config.toml
model = "image classifier"
grayscale = true
horizontal_flip = true
cutout = 0.4
targets = ["tissue"]
kernel_size = 5
widths = [320]
beta1 = 0.95
eps = 1e-08
one_sided = false
steps = 8800
lr_schedule = "cosine"
warmup_steps = 1760
weight_decay = 0.2
adamw_weight_decay_other_params = 0
Rows from block 4 of a small image classifier, named by matrix and row number. Each number is 128 + 24 x the weight over its row's rms, rounded and kept within 0 to 255. All counts start at 0.
After each channel's rows are labels from the 100 images, of 14848, where the channel reaches its highest value: "responds to" is what is common among them. Only what is clearly more common there than usual is listed. The data: stained colorectal tissue patches (NCT-CRC-HE-100K).
# pw: pointwise conv (model.blocks.4.pw.weight, 320x320x1x1), inputs 160-239

pw.204 [110 147 142 149  93 105 155 115 157 142 132 150 100 150 113 142 112 117 149 111 131 118 137 112 136 126 118  99 180 120  93 149 141 164 166 159 128 118 164 144  83 114 174  98 125 161  89 168 146 135  89 108 130 147 167 146 111 178 116 125 130 149 135 172 116 147 114  86 115  87 141 137 135 150 155  87 126 120 157 109]
responds to: tissue: mucus; tissue: adipose tissue

pw.54 [101 122 103 128 140 116 126 105  66 136 132 136 149  94 112 115 118 132 125 105 143 112 123 153 103 143  84 178 146 142 116 139 110 104 173 126 201 134 184 143 136 120 124 112 145 130 124  97 130 159 178 104 126 125 163 107 118 128 163 105 133 156 124 111 140 129 147 140 157 104 125  97 123 164 133 168  90 143 144 106]
responds to: tissue: adipose tissue

pw.288 [108 116 138 138  88 161 146 126 119 168 121  96 123 115 120 172 118  89 137 126 139 122 126 130 168  78 127 101 131  98 112 143 114 152 105 124 103 122 142 113 142 151 111 127 144 107 131 140 119  93 100 101 144  80 150 110 133 113 136 115 135 144 101 138 111 137 143 109  91 135 135 142 115 158 131  98 151 155 132 148]
responds to: tissue: normal colon mucosa

pw.213 [159 137 101 125 137 126 120  54 131 105 132 112 120 144 108 129  96 144 148 133 108 146 174 116  78 167 143 109 136 158  99 112  80 107 160 135 146 114 150 160 118  95 101 107 139 116 160 133 160 127 139 121 127 135 101 151  95 133  81 123 138  81 119 113 144 105  90 117 155 112 128 161 132 157 127 149 130 119  85 148]
responds to: tissue: smooth muscle

pw.196 [106 120 157 156 137 157 152 101 105 114 139 103 120  94 147 118 119 119 103 160  97 113 109 148 132 119  70 164  79 143 130 137 175  99 128 138 160 122 149 120 111 107 128 157 101 163 145  61 154 166 137 122  93  95 137 136 174 148 113 119 115 127 123 121 143  92 113 151 154  86 133 136 168 140 142 163 157  90 160 136]
responds to: tissue: adipose tissue

pw.157 [ 84 125 150 112  84 118 144 109 106 132 124  92 121 148 139 129  76 112  57 114 118 101 152 115 137 125 100 148 106  96 162 112 127 117 123 153 158 144 133 137 119 116 124 159 100 123 159 140  95 117 125 156 123 145 162 111 153 140  87  98 115 125 156  97 146  92 143 135 142 131 124 151 156 109  95 120 107 147  93 129]
responds to: tissue: mucus

pw.144 [116 120  99 114 133 135 157 126 128 198 111 117 130  74 134 140 118 113 132 131 100 137 119 118 108 174 170 139 148 156 133 108 143  86 119 136 148 138  88 137 138 103 132 160 162 115 138 113 136 146 149 185 114 140 117 139 130 120  73 107 145 120 130 161 152  93 106  97 172 153 187  93 144 113 125 190 126 107 115 105]
responds to: tissue: lymphocytes; tissue: normal colon mucosa

pw.147 [ 97 111  88 146 151 118 107 121 131 147  71 149 147  97  93 129 134 124 129 108 158 167 150 124 107  56 152 109  98  70 156 127 123  80  78 130 117 108 104 127 121 160  85 134 131  80 104  88  93 140 148 139 116  94 107  97 106 120 164 154  78 126 125 108 119 164 140 149 151 133 135 104  88 150  97 113 150 180 144 110]
responds to: tissue: tumour epithelium

pw.72 [132 138 129 123 138 152 167  85 126 161  85 153 106 117 138 145 165 134 159 126 134 105 139 114 153 127 124 137 154 119 155 110 147 149 156 108 167 119 143 145 154 131 121 116 143 152 151 143 184 115 165 107 143 124 124 135 117 107 128 129 117 151 144 152 195 121 112 144 120  91 104 135 161 105 161 133 115 107 105 143]
responds to: tissue: normal colon mucosa

pw.40 [100 136 129 126 115 112 141 111 167 126 130 143 106 144 124 156 142 123  99  99 131 114 178 117 149 133 113 145 119 130 117  93 139 137 178  85  94 121 145 137 105 119 106 124 112 169 103 149 136 131 169  95 103 167 103  89 120 105 123 128 132 122 138  95 113 144 124 100  95 150 139 102 132 147 141 113 146 109 153 136]
responds to: tissue: smooth muscle

pw.210 [125 154 172 148 135 121 142  95 131 103 145 135 166 161 151 130 149 148 141 117  97  99 124 152 147 178  84 154 169 120 142 142 103  87 201 107 129 116 120 121 129 131 155 139 122 113 149 129 137 164  98 100 107 149 156 142 120 102 127 154 110 135 145  87 137 177  95 154 102 159  76 120 147 158 133  94 130 144 135 163]
responds to: tissue: normal colon mucosa

pw.71 [141 105 139 126  89 123 134 122 111 122  85 117 102 122 125 139 117 151 148 130 135 157 119 114 110 108  84 101 124 128 112 131  93 153 138 138 128 168 172 115 144  69 113 124 162 158 109 142  73 109 103  93 143  98 146 141 156 122 113 130 109 117 126 143 139 142  92 116 118 133 126 123 156 116 111  86  97 154 113 112]
responds to: tissue: adipose tissue; tissue: mucus

pw.7 [107 140 110 181 131 147 112 132 100 100  90 118 141  99 127 160 126 163  90 101 139 102 100 109 160 114 116 131 106 149  80 125 141 121 156  93 114 145  95 152 110 141 155 143 146 113 146 159 171  94 162  60 162  97 108 140 167 133 153 102 134 100 133 147 137 116 113 125 102 119 135  55 138 164  94 176 131  84 122 124]
responds to: tissue: smooth muscle; tissue: cancer-associated stroma

pw.316 [112 143 182 100 161 173 110 168  65  98 144 134 109 106 135 173 158 102 142 168 121 123 132 122 132  84  90 142 118 135 158  85 119 152  72 164 107 104  96 117 142 140 161 162 160 128 127 132 150  92 172  90 102 132 118 163 116 128 122 137 122  83 163 124  98 126 117 141 145 160 128 129 124 191 102 108  73 108  69 129]
responds to: tissue: adipose tissue

pw.113 [ 98 113 176 110 136 123 143 185 127 133  87 118 100  90  62 171 122 150 101 115 129 110 120 154 115 162 113 123 161 103 136 110 131 176 159 131 116 121 143 127 134  99 139 179 127 149 132 123 121  70 153 106 111 130 132 114 134 123 164 123 118 123 134 129 112 102 112 114 133 113 123  42 140 141 114 139 111 131 110 104]
responds to: tissue: adipose tissue

pw.89 [108 115  91 108 120 167 155  72  96 134 137 136 134 110 150 160 109 149 148 125 116 110 141 135 151 130 122 154 112 141 137 151 124 117 137 117  84  73 185 115 165 117 140 108 126 175 159 103 151 162 104  91  93 131 141 158 124  80 111 144 143 133 149 173 145 167 155 129 172 109 123  99 139 136 108 166 152 130 107 134]
responds to: tissue: adipose tissue

pw.18 [153 135 150 163 140 137 123 117 127 119  81 164 171 100 132 154 134 133 119 151 104 138 169 163 125 182 150 139 120 133  77 132  98 153 139 110 151 130 132 125 139 104 134 121 145 102 151 123 134 132 127 143 146 110 134 105 108 119 141 136 160 113 132  86 136 170  97 179 142 117 170 140 141 116 142 127 111 126 143  95]
responds to: tissue: smooth muscle

pw.107 [126 173 148 146 121 131 105 139 122 113 122 219 117 128 214 131 103 124 137  85 129 172 209 131 131  76 136 120 138 146 113 158  64 110 135 127  89 133 137 134 147  96 141 112 113 123 107 149 123 131 148 123 162 134 111 127 168 182 135 150  94 146 140 137 109 136 136 110 109 114 139  92 146 138 154 101 124 118  90  72]
responds to: tissue: smooth muscle

pw.34 [157 123  95 119 159 129  98 130 118 110 146 132  89 116 141 148 108 140 121 131 131 119 121 116 163 128 139 145  86 135 139  92 179 160  96 107  74 124 153 167 125 164 151 127 168 124 139  87 151 157 156 145 103 118 176 157 131 162 116 132 115 119 153 101 167 162 133 190 117 118  88 132  99 137 159 118 141 160 137 146]
responds to: tissue: tumour epithelium

pw.9 [138 118  97 115 143 124 136 103 127 106 120 110 108 104 116 128 137 152 156 126 130 141 120 101 160 149 132 114 123 121 146 155 118 131 143 143 136 154 107 153 192 126 118 102 114 127 152 100 105 149 132 118 119  90 120 145 102 105 135 114 148 126 141 167 148 128 142 134 102 176 114  91 116 125 131 144 193 115 120  97]
responds to: tissue: normal colon mucosa; tissue: lymphocytes

pw.275 [131 135 158 105 136 104 146  97 108 118 109  90 101 112 146 139 140 142 120 124 141 148 131 115 162 159 154 122 124 121 108 143 108 122 156 124 152 133  69 137  88 116 200 159 136 145  91 133 136 124 144 127 123 144 127 126 135 120  99 109 101 141 113  80 140 165 110 109 132 157 128 123 108 104 150 107 151 143 118 149]
responds to: tissue: mucus

pw.166 [125 125 151 113 108  74 143 181 107 130 136 106 127 132 120 122 137 124 149 144 138 120 125 111 136  68 142 110 120 137 109 125 141 136 139 174 136 112 100 192 186 134 148 150 108 139 146 182 143 161 118  89 119 160 130 125 143  95 114 143  96 122 127 109 125 112 128 151 171 115 101 173 133 114 119 123  95 118 119 153]
responds to: tissue: smooth muscle

pw.217 [107 142 149 136 143 137 146 142 117 155 120 100 134 139  97 180 102 143 147 136 124 143 137 137 163 179 129 114  98 103 131 122 144 134 127 143 152 110 135 139 136 112 136 131 175 140 134 127 105 117 142 135 122 127 105 106 138 128 143 128 120 108 108 151 125 125 165  90 130 112 154  84 109 121 115 148 179  90 101 104]
responds to: tissue: tumour epithelium

pw.21 [ 92 124 178 122 136 164 186 142 122 149 133 112 129 158  83 140  49 129 134 114 101 108 106 123 174 103 109 143 169  95 157 111 108 179 132 114 124 123 143 130  77 101 131 104 145 106 127  93 135 126 157 131 137 106 114 110 132 143 186 131 125 157 111 132 155 159 159 106 131 148 132  97 118 169  94 112 142  93 160 135]
responds to: tissue: normal colon mucosa

pw.295 [142 110 116 116 174  98 148  63 117 122 132 108 138 121 125 167 109 115 105 149 148 130 111 148 146 138 153 113 158 102 114 139 154 145 121 110 108  88 110 121 146 118 147 108 147 148 166 109  94 166 127 146 131 107 157 113 126 111 130  96 143 137 138 113 181 188 114 110 137 136 112 122 131 135 143 127 144 157 101  99]
responds to: tissue: normal colon mucosa

pw.5 [130 122 121 131 116 159 149  51  88 141  90  77 139 119 144 114 163 141  98 153 133  90 135  99  94  90  97 116 121 129 159 122  92 110 113  96 147 159 102 147 152 121 157 150 153 154 114  86 157 159 137 119 144 160  96 174 156 146  80 161 166 105 154 132 111 131 139 109 123 137 110 121 122 118 123  96 119 147 105 115]
responds to: tissue: adipose tissue

pw.234 [ 85 111  98 128 108 133 139 112 112 129 130 131  98  94 115 127 136 123  94  77 139 118 136 117 144  93 140 125 129 147 147 138  97 107  92 132 144 135  82 106 101  94 118 152 123 164 120  71 184  67 138 131 126 113 116 153  94 149 125 128 110 127 180 143 120 147 112 133 122 134 139 119 100 124 132 187 168 120 106 112]
responds to: tissue: normal colon mucosa

pw.11 [130  73  93 130 129 130 133 159  96 160 109 127 127 122 153 119 122 152 148 141 138 119 137 146 112 157 121 107 108 115 126 118  92 105 158 101 160 130 204 113  82 137 146 118 118 123 153 125 151 108 121 138 176 154 146 144 107 155 117 141 120 100 118 110 138 152 134 139 104  89 104 132 141 116 135 136 169 118 107 175]
responds to: tissue: adipose tissue

pw.105 [ 94  95 151 148 130 120 158 110 122 173 157 109 126 103  92 107 111 132 104 128 136 115 121 120 125 107 117 121 133 132 125  50 129 130  91 138 104  88 106 119 102 157 106 154 145  87 162 136 102 142 182 151 131 136  97 210 134 130 121 137  73 120 117 158 122 140 112 107 146 132 129  88 135 130 139  88 137 149 115 157]
responds to: tissue: adipose tissue