From a checkpoint of a small image classifier: soap at rate 0.0014.
Rows from block 3 of a small image classifier, named by matrix and row number. Each number is 128 + 24 x the weight over its row's rms, rounded and kept within 0 to 255. All counts start at 0. Numbers have three digits each. After the name is the row's rms in percent of the matrix's.
After each channel's rows are labels from the 100 images, of 14848, where the channel reaches its highest value: "responds to" is what is common among them; "colour at peak" is the nearest of a few named colours to the mean colour under the peak. Only what is clearly more common there than usual is listed. The data: stained colorectal tissue patches (NCT-CRC-HE-100K). In brackets: how many of the 100.
# pw: pointwise conv (model.blocks.3.pw.weight, 320x320x1x1), inputs 240-319

pw.13 096:134129132135161150115148161164135132154148134146152155119091120094129135149142114128090118154089191097085121132170102131131148130110109145129163131174120136117123109126152079157160115127112154100111079084061133124114140140085136136147139127
responds to: tissue: normal colon mucosa (40); tissue: tumour epithelium (35)
colour at peak: grey (99)

pw.135 104:115162094120077097063168144140172148086112143098141121128148117101137110133130098101109086164101125090113137122118124085091119140132142112146126109128134133097112146111104126157101123136072114106134110141090160102154081161097118079138092118
responds to: tissue: adipose tissue (68)
colour at peak: white (95)

pw.23 104:153108129127091162123055087136178176114159163107184148099116126115131156150145123133173132142106115119141152097092117115136118135126159120116134123113104139096144136161113118122097096160097171121093099141101178148133125107147146111114127136
responds to: tissue: adipose tissue (31)
colour at peak: black (36)

pw.294 103:113103104124136144153181081139189106143094145093156116108121138092124125106087129101165120125107116140104138102110127140107123123111116124159104128135160108160148108102148158102161113145157147123147156106115161116092163144139103107158117121
responds to: tissue: normal colon mucosa (36)
colour at peak: black (68)

pw.159 089:114113140114131088164148139093175132130116105113120069084102130139120106131138113147134130163130081181116124086103145142085117126112112126151138116131204152114145096088126111130098073143162144172104142137110131137150123104145125145163132174
responds to: tissue: adipose tissue (82)
colour at peak: white (100)

pw.142 093:112107165120129094107166092117101151095101128086154115123148092106127154178101142148161136154135126099115129103149117144110177119121149178138138161114122153129121081161112145153134089178114153104144095113094131142125156170114150160165181109
responds to: tissue: lymphocytes (38)
colour at peak: black (29)

pw.305 107:111108185096112128094185149112127123120158128145115165148147163162151138097122101088128174125126147112190139101073114121176108179112132139138123115158142165136098083104115105118130151104141114134141130118159124090142141072128131114061116128
responds to: tissue: mucus (35); tissue: normal colon mucosa (25)
colour at peak: grey (88)

pw.318 094:123134093141099137130112121112118143155102146110118120118170143144133175167163119091130131069113188120148124122170070148142139117131128165137107127138144104120129107168132149143150106151144135065151137129137104114152148143163135103157131144
responds to: tissue: normal colon mucosa (51)
colour at peak: black (61)

pw.249 094:130138120120087125150093113169138130128166110120096070140139141149133125082142091104094137137112109109139119136119093115079142136101099095142138127131107151106153100145135144172092084097101141101079132116160112139117107150099132143100127123
responds to: tissue: adipose tissue (84)
colour at peak: white (91)

pw.88 117:121127123094147141119144152135068144161130136134117145115103123163133128130086136118142109072168099114129110109094092150135099145097133140139136097132125092131108137146120166143103093096116127098106143093126144140183166155123074123125128107
responds to: tissue: adipose tissue (80)
colour at peak: white (92)

pw.148 089:100071144141083108114156106143090126090149138111164128128162148078186119096131113121127125119135090147094103144130156125097151147113126164133168123103164127131146109176117114138108147115123120112151141140148144120132119119128159136072105115
responds to: tissue: lymphocytes (74)
colour at peak: grey (99)

pw.114 100:101138096096116118181161118139145114098124131109119126162132127168144136140117133126109151092138144131082107116117122105150117103124116138091160139147177103135144123123123134122156119130167094122066152104141106100150148111117152118106149111
responds to: tissue: lymphocytes (40); tissue: normal colon mucosa (34)
colour at peak: grey (89)

pw.40 088:145074123108107086092135141132105128128130120104103124107132111157093106174129108175135145139136144135160101098104104127127169150115159121138119107139153089148163129128158116164097124103103122148166135106088154119168126143165107132138157126
responds to: tissue: adipose tissue (77)
colour at peak: white (89)

pw.61 098:119095159142132098124109129134152151142162133152156159078109141126170149161150111090121128126132132134125132122120126097143111129136143142150113114129119163098130169156087140100154111148150140101105185129116164112146142111133151151127138132
responds to: tissue: lymphocytes (57)
colour at peak: black (28)

pw.312 105:123154142137128132148132136111130152131099125093109158117138108107166106085135121113133095133123138070148113150131131130122144123122122137103136144158112124163108109099138172171122138123176133094114156151117121134158166118112179138130131124
responds to: tissue: normal colon mucosa (25)
colour at peak: black (30)

pw.132 096:121139091136103107143129100092157085131186158110108139179139142114160104126136157115126123117133173115138146117141146164108140114104098145136109130139116132157123131127083127150127116119162144106150176118159139124113124145115142115097110095
responds to: tissue: normal colon mucosa (42); tissue: tumour epithelium (33)
colour at peak: black (93)

pw.145 091:098121118107119160115143160132131122091172148119138126131104156057120125125096176110120126128139108126144136170176174169129117129130147141130138138129099117158165146124098132115143147159127112086136165086150110092131116137128095122105101105
responds to: tissue: normal colon mucosa (40); tissue: tumour epithelium (39)
colour at peak: black (93)

pw.33 095:092153097157142135103140114106132136176136141117136167103103109146105131166151127125143125114125122139116135153145104113087153133142118116111187133130184104136122098155178129153159115115102109110084141132107133117116163086148157154155129116
responds to: tissue: smooth muscle (39)
colour at peak: white (79)

pw.47 095:157131122136165105126174135117102115165136104156142098124113112111084126160118118161107095124137117107126152125097094120129117131132131124149135120107111112140137096137120092163159120102161147110117118149137128112156117198133197148105116156
responds to: tissue: mucus (30)
colour at peak: black (55)

pw.71 103:102101135141144159138169133106100117138095131144115126119093130123156139161111125106165107099120135133172129122119132133117151160128086102137165149116136174122128166168140157118101125122092140115109127123122110120128165100113150121170164113
responds to: tissue: adipose tissue (97)
colour at peak: white (96)

pw.105 093:147112103128132155147190129153173123080118140141126148081162122144136152146089124125134107118068162105123145114163125119146103089128141140074165134134148127113110127120108213136097095106129152075123113129125134105097144112147117150114124146
responds to: tissue: adipose tissue (34)
colour at peak: white (90)

pw.196 112:117095143121118185090124105102165147181144126089137129131134086116128156107144163081170126146128111165148134145063114130103117166123141143122122105110129158119141148117129114138133104140143122101161129112155114123136129097145090148124133103
responds to: tissue: mucus (31)
colour at peak: grey (91)

pw.181 101:113045110135123115124177121156095137174115182129187147119112121113136145075142185108170110112086144136136115116127105146121104119116150133155101106143132145165138133120121121163128106122136131113146117117119128151133139106164124107103142165
responds to: tissue: normal colon mucosa (43); tissue: mucus (26)
colour at peak: black (55)

pw.207 094:095145112076105154181115143124172138155191148096139103133138084115136142124088134134127120084148091099131161153126180129098132060147144153127108113126156124095103128115138160117097134142078158121086117087158115104166135096149201163152149151
responds to: tissue: lymphocytes (45)
colour at peak: black (42)

pw.251 104:090130143145144163125125138158125128142156137119096123117160103119137141098122123130132118144130163104149122108095109146105162116124185149112108156141132160114129171129110077103114150117123127093128107131110103100126084158105141189116119136
responds to: tissue: lymphocytes (65)
colour at peak: grey (88)

pw.125 090:104110110126065161169100102125138171172138132135102148135102145106053129129123099117129116134119116123139098113106153117120161115117126142090061153101114118188120130140104129130110139111068093100122127140123108113120131143130152098079074153
responds to: tissue: lymphocytes (72)
colour at peak: grey (98)

pw.300 106:102177127138113108147149127127118126124136122106170162079129111113147115153119157143136110122162099124152153103212148144104104116103085100141118158111133136141161156104148130142134087112108124092148132090114159136116092097165155093079141141
responds to: tissue: mucus (38); tissue: adipose tissue (34)
colour at peak: grey (96)

pw.184 109:145152099132155091123104141088097179080129148124134117203123115121164110121117119098083118130127101082137149117141129115083134123096110118117108141131178118114086107116138114134134105119143112117149135198138118157132161116115108128115149103
responds to: tissue: normal colon mucosa (27); tissue: lymphocytes (27)
colour at peak: grey (97)

pw.226 093:177126158103116125136141109115106141178136110106139116146129164130100120102114110149129126146148123078089131144150144130059151156115141103111129115145098143160185113120147109160125101133147127145107112166101160088104150078121158104119096148
responds to: tissue: normal colon mucosa (27)
colour at peak: white (68)

pw.0 103:149154152138105100157120109162139130103108120136091167132112106111133118153112083135125117149099130102106112141129129135172148131096130126106102118148125129136147129152147154093121130115175161111086165118128148149091105134125097139149114151
responds to: tissue: lymphocytes (76)
colour at peak: grey (95)

pw.57 089:155110145155123111175133096138105140095111152095097160126134150145100143175153120143125129173144125142126134087109119120131158155129120132148136140164164129125101132112142170124106141103137107128135105126097119144147159145139120136131096134
responds to: tissue: normal colon mucosa (60)
colour at peak: grey (89)

pw.299 106:110125119101118165077118131106156109115213119205185112131120120102122138100116177163129158151146132125133149125140163120113113142129152158146087117097144136188126138129137148142114062129125129100142101126113112128118159111142136122150144123
responds to: tissue: normal colon mucosa (35); tissue: mucus (27)
colour at peak: black (60)

pw.113 083:109141130105131167109161176156154106108151156112137160110113105130156107146175151136121118165121111120100112121095151150094159158149126120140170116126099130122113146150147129128116092168095161152118124166154107114104078148104100097144167130
responds to: tissue: tumour epithelium (43)
colour at peak: grey (97)

pw.264 090:146116112098118105142186118165151133133116159147142149158117095102185139155137140128145148135125146099124143160102158102093121128154129150113165148111143108148098190097104120120132094140160137098100151162133138193130100157085161140140134130
responds to: tissue: normal colon mucosa (30)
colour at peak: grey (94)

pw.56 098:112108187124099112146068136137147127121144130153142103183137099119172124092144132146151141142105084124115131082110109116116136125126138121113149097114107105173123092106111148109121092118095088153149141116123139059141080146121136129153169114
responds to: tissue: mucus (28)
colour at peak: black (48)

pw.104 105:172112102164116132159124122154116088220122129103133142096112122131116131100155132094105095122120137076145077108155092132083090111107183133149168138093152126120134102157121141095070097159138162118098123134161114114115115136139142083164130143
responds to: tissue: lymphocytes (34)
colour at peak: grey (100)

pw.45 092:143130090127099127182115115128124122147140127097111169158101103093118105141124160123135088126141097121136104115139135113122132111119129108139135100092123102141126123161115183134121119158111140101096118170131110111114105200147126161153139112
responds to: tissue: lymphocytes (47); tissue: normal colon mucosa (30)
colour at peak: grey (90)

pw.267 095:145116137109125157130128096125112136111129089149064149120101127135136102156129104094127111092165140114135145121120113134149129126152106100102128142115156094101099132190149124186093116117133133107101113094141132143118132161157128143116152163
responds to: tissue: adipose tissue (37)
colour at peak: white (81)

pw.283 111:101101118146120137145127127117123138092117129081125124110113141081160101154155127119121116118154103117122131139137113087116161100136168105132139122110157127093138098143072115121088124120108118066134165121132133097152131113127134095084130122
responds to: tissue: lymphocytes (75)
colour at peak: grey (97)

pw.279 097:101136120110118143129110102128156142147138155145123115147144106102184149137121151130112138113107100178111155146127175161130102172124115118116080138142152128110142151111134113153087137144123093106112115111152160145124120131136145143118137150
responds to: tissue: smooth muscle (35)
colour at peak: grey (89)

pw.124 099:140111099085134104131120096117142142126103129156150120147171110101156132131118167129147130135158116123142142125117091155147122109109124144119106100128149146151151117096094129151130067154133128153121121121155129159176121088113102098128110108
responds to: tissue: normal colon mucosa (45); tissue: tumour epithelium (34)
colour at peak: black (73)

pw.98 097:137124154113111165129186192162146184148150120125129145128121111115111132110141125135147093133091124131159138092130121072120088153135126128133134150123122142081103149133162131124120096185094164090169120099114129157150134126126129091114157117
responds to: tissue: mucus (43)
colour at peak: grey (91)

pw.79 100:101142133121140150117171091118134097153139126142133125138155123151102148119135180163126132124104100101069157105134103099126136131087152099143093182101095146126147137110110090126111124151164147151091141107121116180130111156098145120126142119
responds to: tissue: tumour epithelium (45); tissue: lymphocytes (29)
colour at peak: grey (92)

pw.247 101:153156097170134114113130144113161123091181129161126168123137120122099150078122145070152136125116161095120105113138142103101150140159139131100080145134103115145129129187127129104149130149189130105112092135123156131118102128099125143111143092
responds to: tissue: normal colon mucosa (27); tissue: lymphocytes (27)
colour at peak: black (45)

pw.30 114:101082138131139167131142112118127097142082153107148136149126126121101133080107098158119142127116114114183125110095147124149108160103108124135076125118142146121142123114126141176111148132167153128139142122100136093140172119109122101155111126
responds to: tissue: tumour epithelium (55); tissue: normal colon mucosa (28)
colour at peak: black (55)

pw.176 104:116141150119125121107144128123082127159101124163109130105097157176130136131131116120126150132142178118166121124136122155065103112117141128118137130134214139126135143151168100141125122097112124092128138096147117126135144106089161131092126148
responds to: tissue: tumour epithelium (43)
colour at peak: white (89)

pw.111 096:112187081162109141119171143111136116135106127108079116108107141130174130130147114103151153142156130111084126097183130147077126156087123117135144094118096109110161090144124137118100131127160117075088102138114112101147157137104147152161112109
responds to: tissue: adipose tissue (35)
colour at peak: white (83)

pw.160 090:138129150197106100124130124107127148115134099097120106116139130089125125104163115130118141120139118092111141116141141139136113122098162109140147147162120099142135124090164080117090149137117125110114156134154102114136142144154136117106115124
responds to: tissue: lymphocytes (43)
colour at peak: black (43)

pw.11 108:138124120162140132130099143086107138171103119158148083165138162149082143153163144109152119083110129134149157113099100143177140114147157147091120131133240128114109162134092181131099104135144146105125126123126124147137096097169153148138120096
responds to: tissue: tumour epithelium (54)
colour at peak: grey (96)

pw.314 093:111125098153096100125111127108153107116125084112126131106159135135101118163130144154146116144145105170125116103159089166148162166134117091168109114102138174117119130129116120149134144124128123135116167142111134135159167136105137132155184121
responds to: tissue: lymphocytes (64)
colour at peak: grey (93)

pw.288 085:129142127158117123148110109150135124133153104094117168107062122114100102154130134105109124146132136122121137133104110150097134123100112132131112118176152184109157147127108167114091090139155136113125118130169148109176149099163102133124164154
responds to: tissue: smooth muscle (32); tissue: debris (28)
colour at peak: grey (96)

pw.8 094:148171136143052140131123117117152137126188130115127107178155113111125129108083090110090131113159141128102144151135096158136122123135125125087112138169114196128159145104126137144123098104055174121127114155120150128174160150112099094173112141
responds to: tissue: smooth muscle (36)
colour at peak: grey (92)

pw.72 094:134129154115103111112149147105171133159087124117158115135146105119164123123154129138124107132099166122133137103106096117111146139128096146147111135155100119105131128130122069101083118145099150141139127140106097116161124156099140151149133146
responds to: tissue: mucus (36)
colour at peak: black (53)

pw.164 102:125086145100098128115122109125111087142085147178103139118115134163137087125140127081101115118126136155143130135129144105101171097132088154132180147105130105106140144124110076111086119165139137162134138118181116143138127103158186102139143131
responds to: tissue: normal colon mucosa (25)
colour at peak: grey (99)

pw.81 087:119100136152113145147107103131122149122135146130141155095143111147160156187122141110148150128107061113123096165092119117120148108151096112109173152101101094184126136115114119105168116120174120131103106096152150122139134109183117195144096125
responds to: tissue: cancer-associated stroma (28)
colour at peak: grey (95)

pw.151 089:149134093090098112118135147107119163132124137094113134147137141102176112130131165126118082082122105125171107114110137133094112141124113123145103106120145141151120093128086145139139133113126129184164148131150126108164105104131163109088131110
responds to: tissue: normal colon mucosa (57)
colour at peak: black (82)

pw.118 098:129156171100167117110166087170158113140150145155114162152136134149141185179120138135100153079177119125097158133126103104105110106142135108145172101133112131108128123119140115138187126104123125178121159125092155160126122122133156105113119111
responds to: tissue: normal colon mucosa (26)
colour at peak: grey (96)

pw.257 102:143145121132141130111178153124133158153136137141121108124144167102125105113119080178143105128147116129120154131115127104090140160136119119136136150119102152116165111142106151113119145124128130107123130111140130154112113081106129095120109169
responds to: tissue: tumour epithelium (70)
colour at peak: white (82)

pw.42 100:138152140111151145115117136124135132114162120145140112086116144103140167127105141161119153158103121124173120132096179131112148127122135157131116165134176152122120138105134119182094175094132134127140152101101126117128138102138175097137110091
responds to: tissue: tumour epithelium (58)
colour at peak: white (86)

pw.152 099:132135131123136074138138121134157152133117135154119108135114116136122112136129112139110141104101162124107121106123113080117173146125141096089118099135149132175092107127154119135107119082097064127137133115133152116114112144163125142122127133
responds to: tissue: normal colon mucosa (48)
colour at peak: grey (97)

pw.156 095:129141160132121142124126122161109153109119125115112138127099169126133095115147129149109115157122138124130123159106066127136095121168137073120136096146118155148130098192112084121135097141122098140108161117092091156130167115150124186163160103
responds to: tissue: normal colon mucosa (64)
colour at peak: grey (99)

pw.133 091:103146126107098093152121130125132137120170095084117110122139130141134102126151134127166155140146135124101123113097106119143111139131143135155145131084144113126128186182142115072128143115114159125135117120156114162121110166149137109139127142
responds to: tissue: normal colon mucosa (40)
colour at peak: black (25)

pw.87 089:117121080152087138147136185168121145155083147098194141171128135111143177120155117122133143137108130110146105125116145134152116137109111145139129116137149190113114147114141126102140118086114188104117118102151136100129142151115179134076144144
responds to: tissue: normal colon mucosa (44); tissue: mucus (32)
colour at peak: black (37)

pw.282 104:097145147091137092152176134131125143097151105125058100147137140125154164108119144112166075128144090211157084115191101145063168109241217128133155165155097152145115111072103140117120143110155118139141111124110157112125099153104131090116108183
responds to: tissue: adipose tissue (36); tissue: normal colon mucosa (26)
colour at peak: white (70)

pw.297 106:094121173129109127122137127175116112135103114122099105155139104139086136122128120147084137088103113143136120134124116082140097128144113116106140134135121132122128163167149161096110120094147119142107150141125125164132176099140114144130105157
responds to: tissue: lymphocytes (59)
colour at peak: grey (95)

pw.234 095:089139179086098143132162076123117122169125099097155150121110115096144111098154167101138116139103133141146128130145147162099119098109118110134126115122139139122112146125143109137120121112133136144143142107123146120110118115134154104139115149
responds to: tissue: mucus (30)
colour at peak: black (25)

pw.66 102:105131136151118118111137119128123121119108122210148168095142140110152132085112135130129112090083118110126109145120106119126093117086113143117139171123117120135099132126107121105098102117140164099129125118152129120108114136146095172123103167
responds to: tissue: mucus (36); tissue: normal colon mucosa (26)
colour at peak: black (43)

pw.49 104:122113102136190132126141090125177136178124110133127167134102138135114129096084111129138123101135163130113154164131111104151109179153118177141157149124088053114114120102121086159113114161144156118107082131087128144130135132098089118138111187
responds to: tissue: mucus (26)
colour at peak: white (90)

pw.70 093:107087115130127125106132149134134085158161094130173110116151148136125149102113137140147128109140134156149130121173135114091151154101119137143148164095109113147122122153133133154125100136085112139147088128160142159113147142137101101161134133
responds to: tissue: normal colon mucosa (44)
colour at peak: black (43)

pw.289 096:130135158133121115114145144118116167134133135129130067130077133177122160131124129148103062162196110138122113134154144116153130108114110154143109120122094116109116080119141133116122129112127142148153084123143134115089093131122127102138104117
responds to: tissue: mucus (41); tissue: normal colon mucosa (32)
colour at peak: black (26)

pw.34 096:103105152138118131073133087108110117133104127130092109091098132203152100183099121144111135117111126144136118148108115158159117149161138093150158139119143115129170141091124140202111128137134140176090096105113158130098127092133136107115141121
responds to: tissue: adipose tissue (38)
colour at peak: white (91)

pw.157 089:149113137173115122149145117093087150129156106148111124125120117102133127135149135099129133143147121132117129140128156151116130143119140188136130145127124128117098150143153104119091121144115124141109064144134161084128178111162123109083147123
responds to: tissue: smooth muscle (54)
colour at peak: grey (92)

pw.172 099:152102103122130102157142136114128113121121146079128152076108147129097128098179126118109145183117115116124095103107144111137118126127140124125144133109112123124129103141110159170118114108135127134123152185141141153153148107115096116170105112
responds to: tissue: tumour epithelium (55)
colour at peak: grey (98)

pw.252 097:117119183109123153137108151160123124150111103134129133085106110126168134092128102115139162102088136162153110103103144144112122123151124176124122114108168143144128115127121140104129106099136189112172195083154116112149108097116134105140139127
responds to: tissue: mucus (35)
colour at peak: black (27)

pw.1 094:149125138165135158072134116144127141173154157149144125094143113078136106127180157128123124153117121170149098119111105133145131114117132107107125127126160099149123177095124120097116125137191131158110147137126134130164111124150128130145120116
responds to: tissue: mucus (29)
colour at peak: grey (89)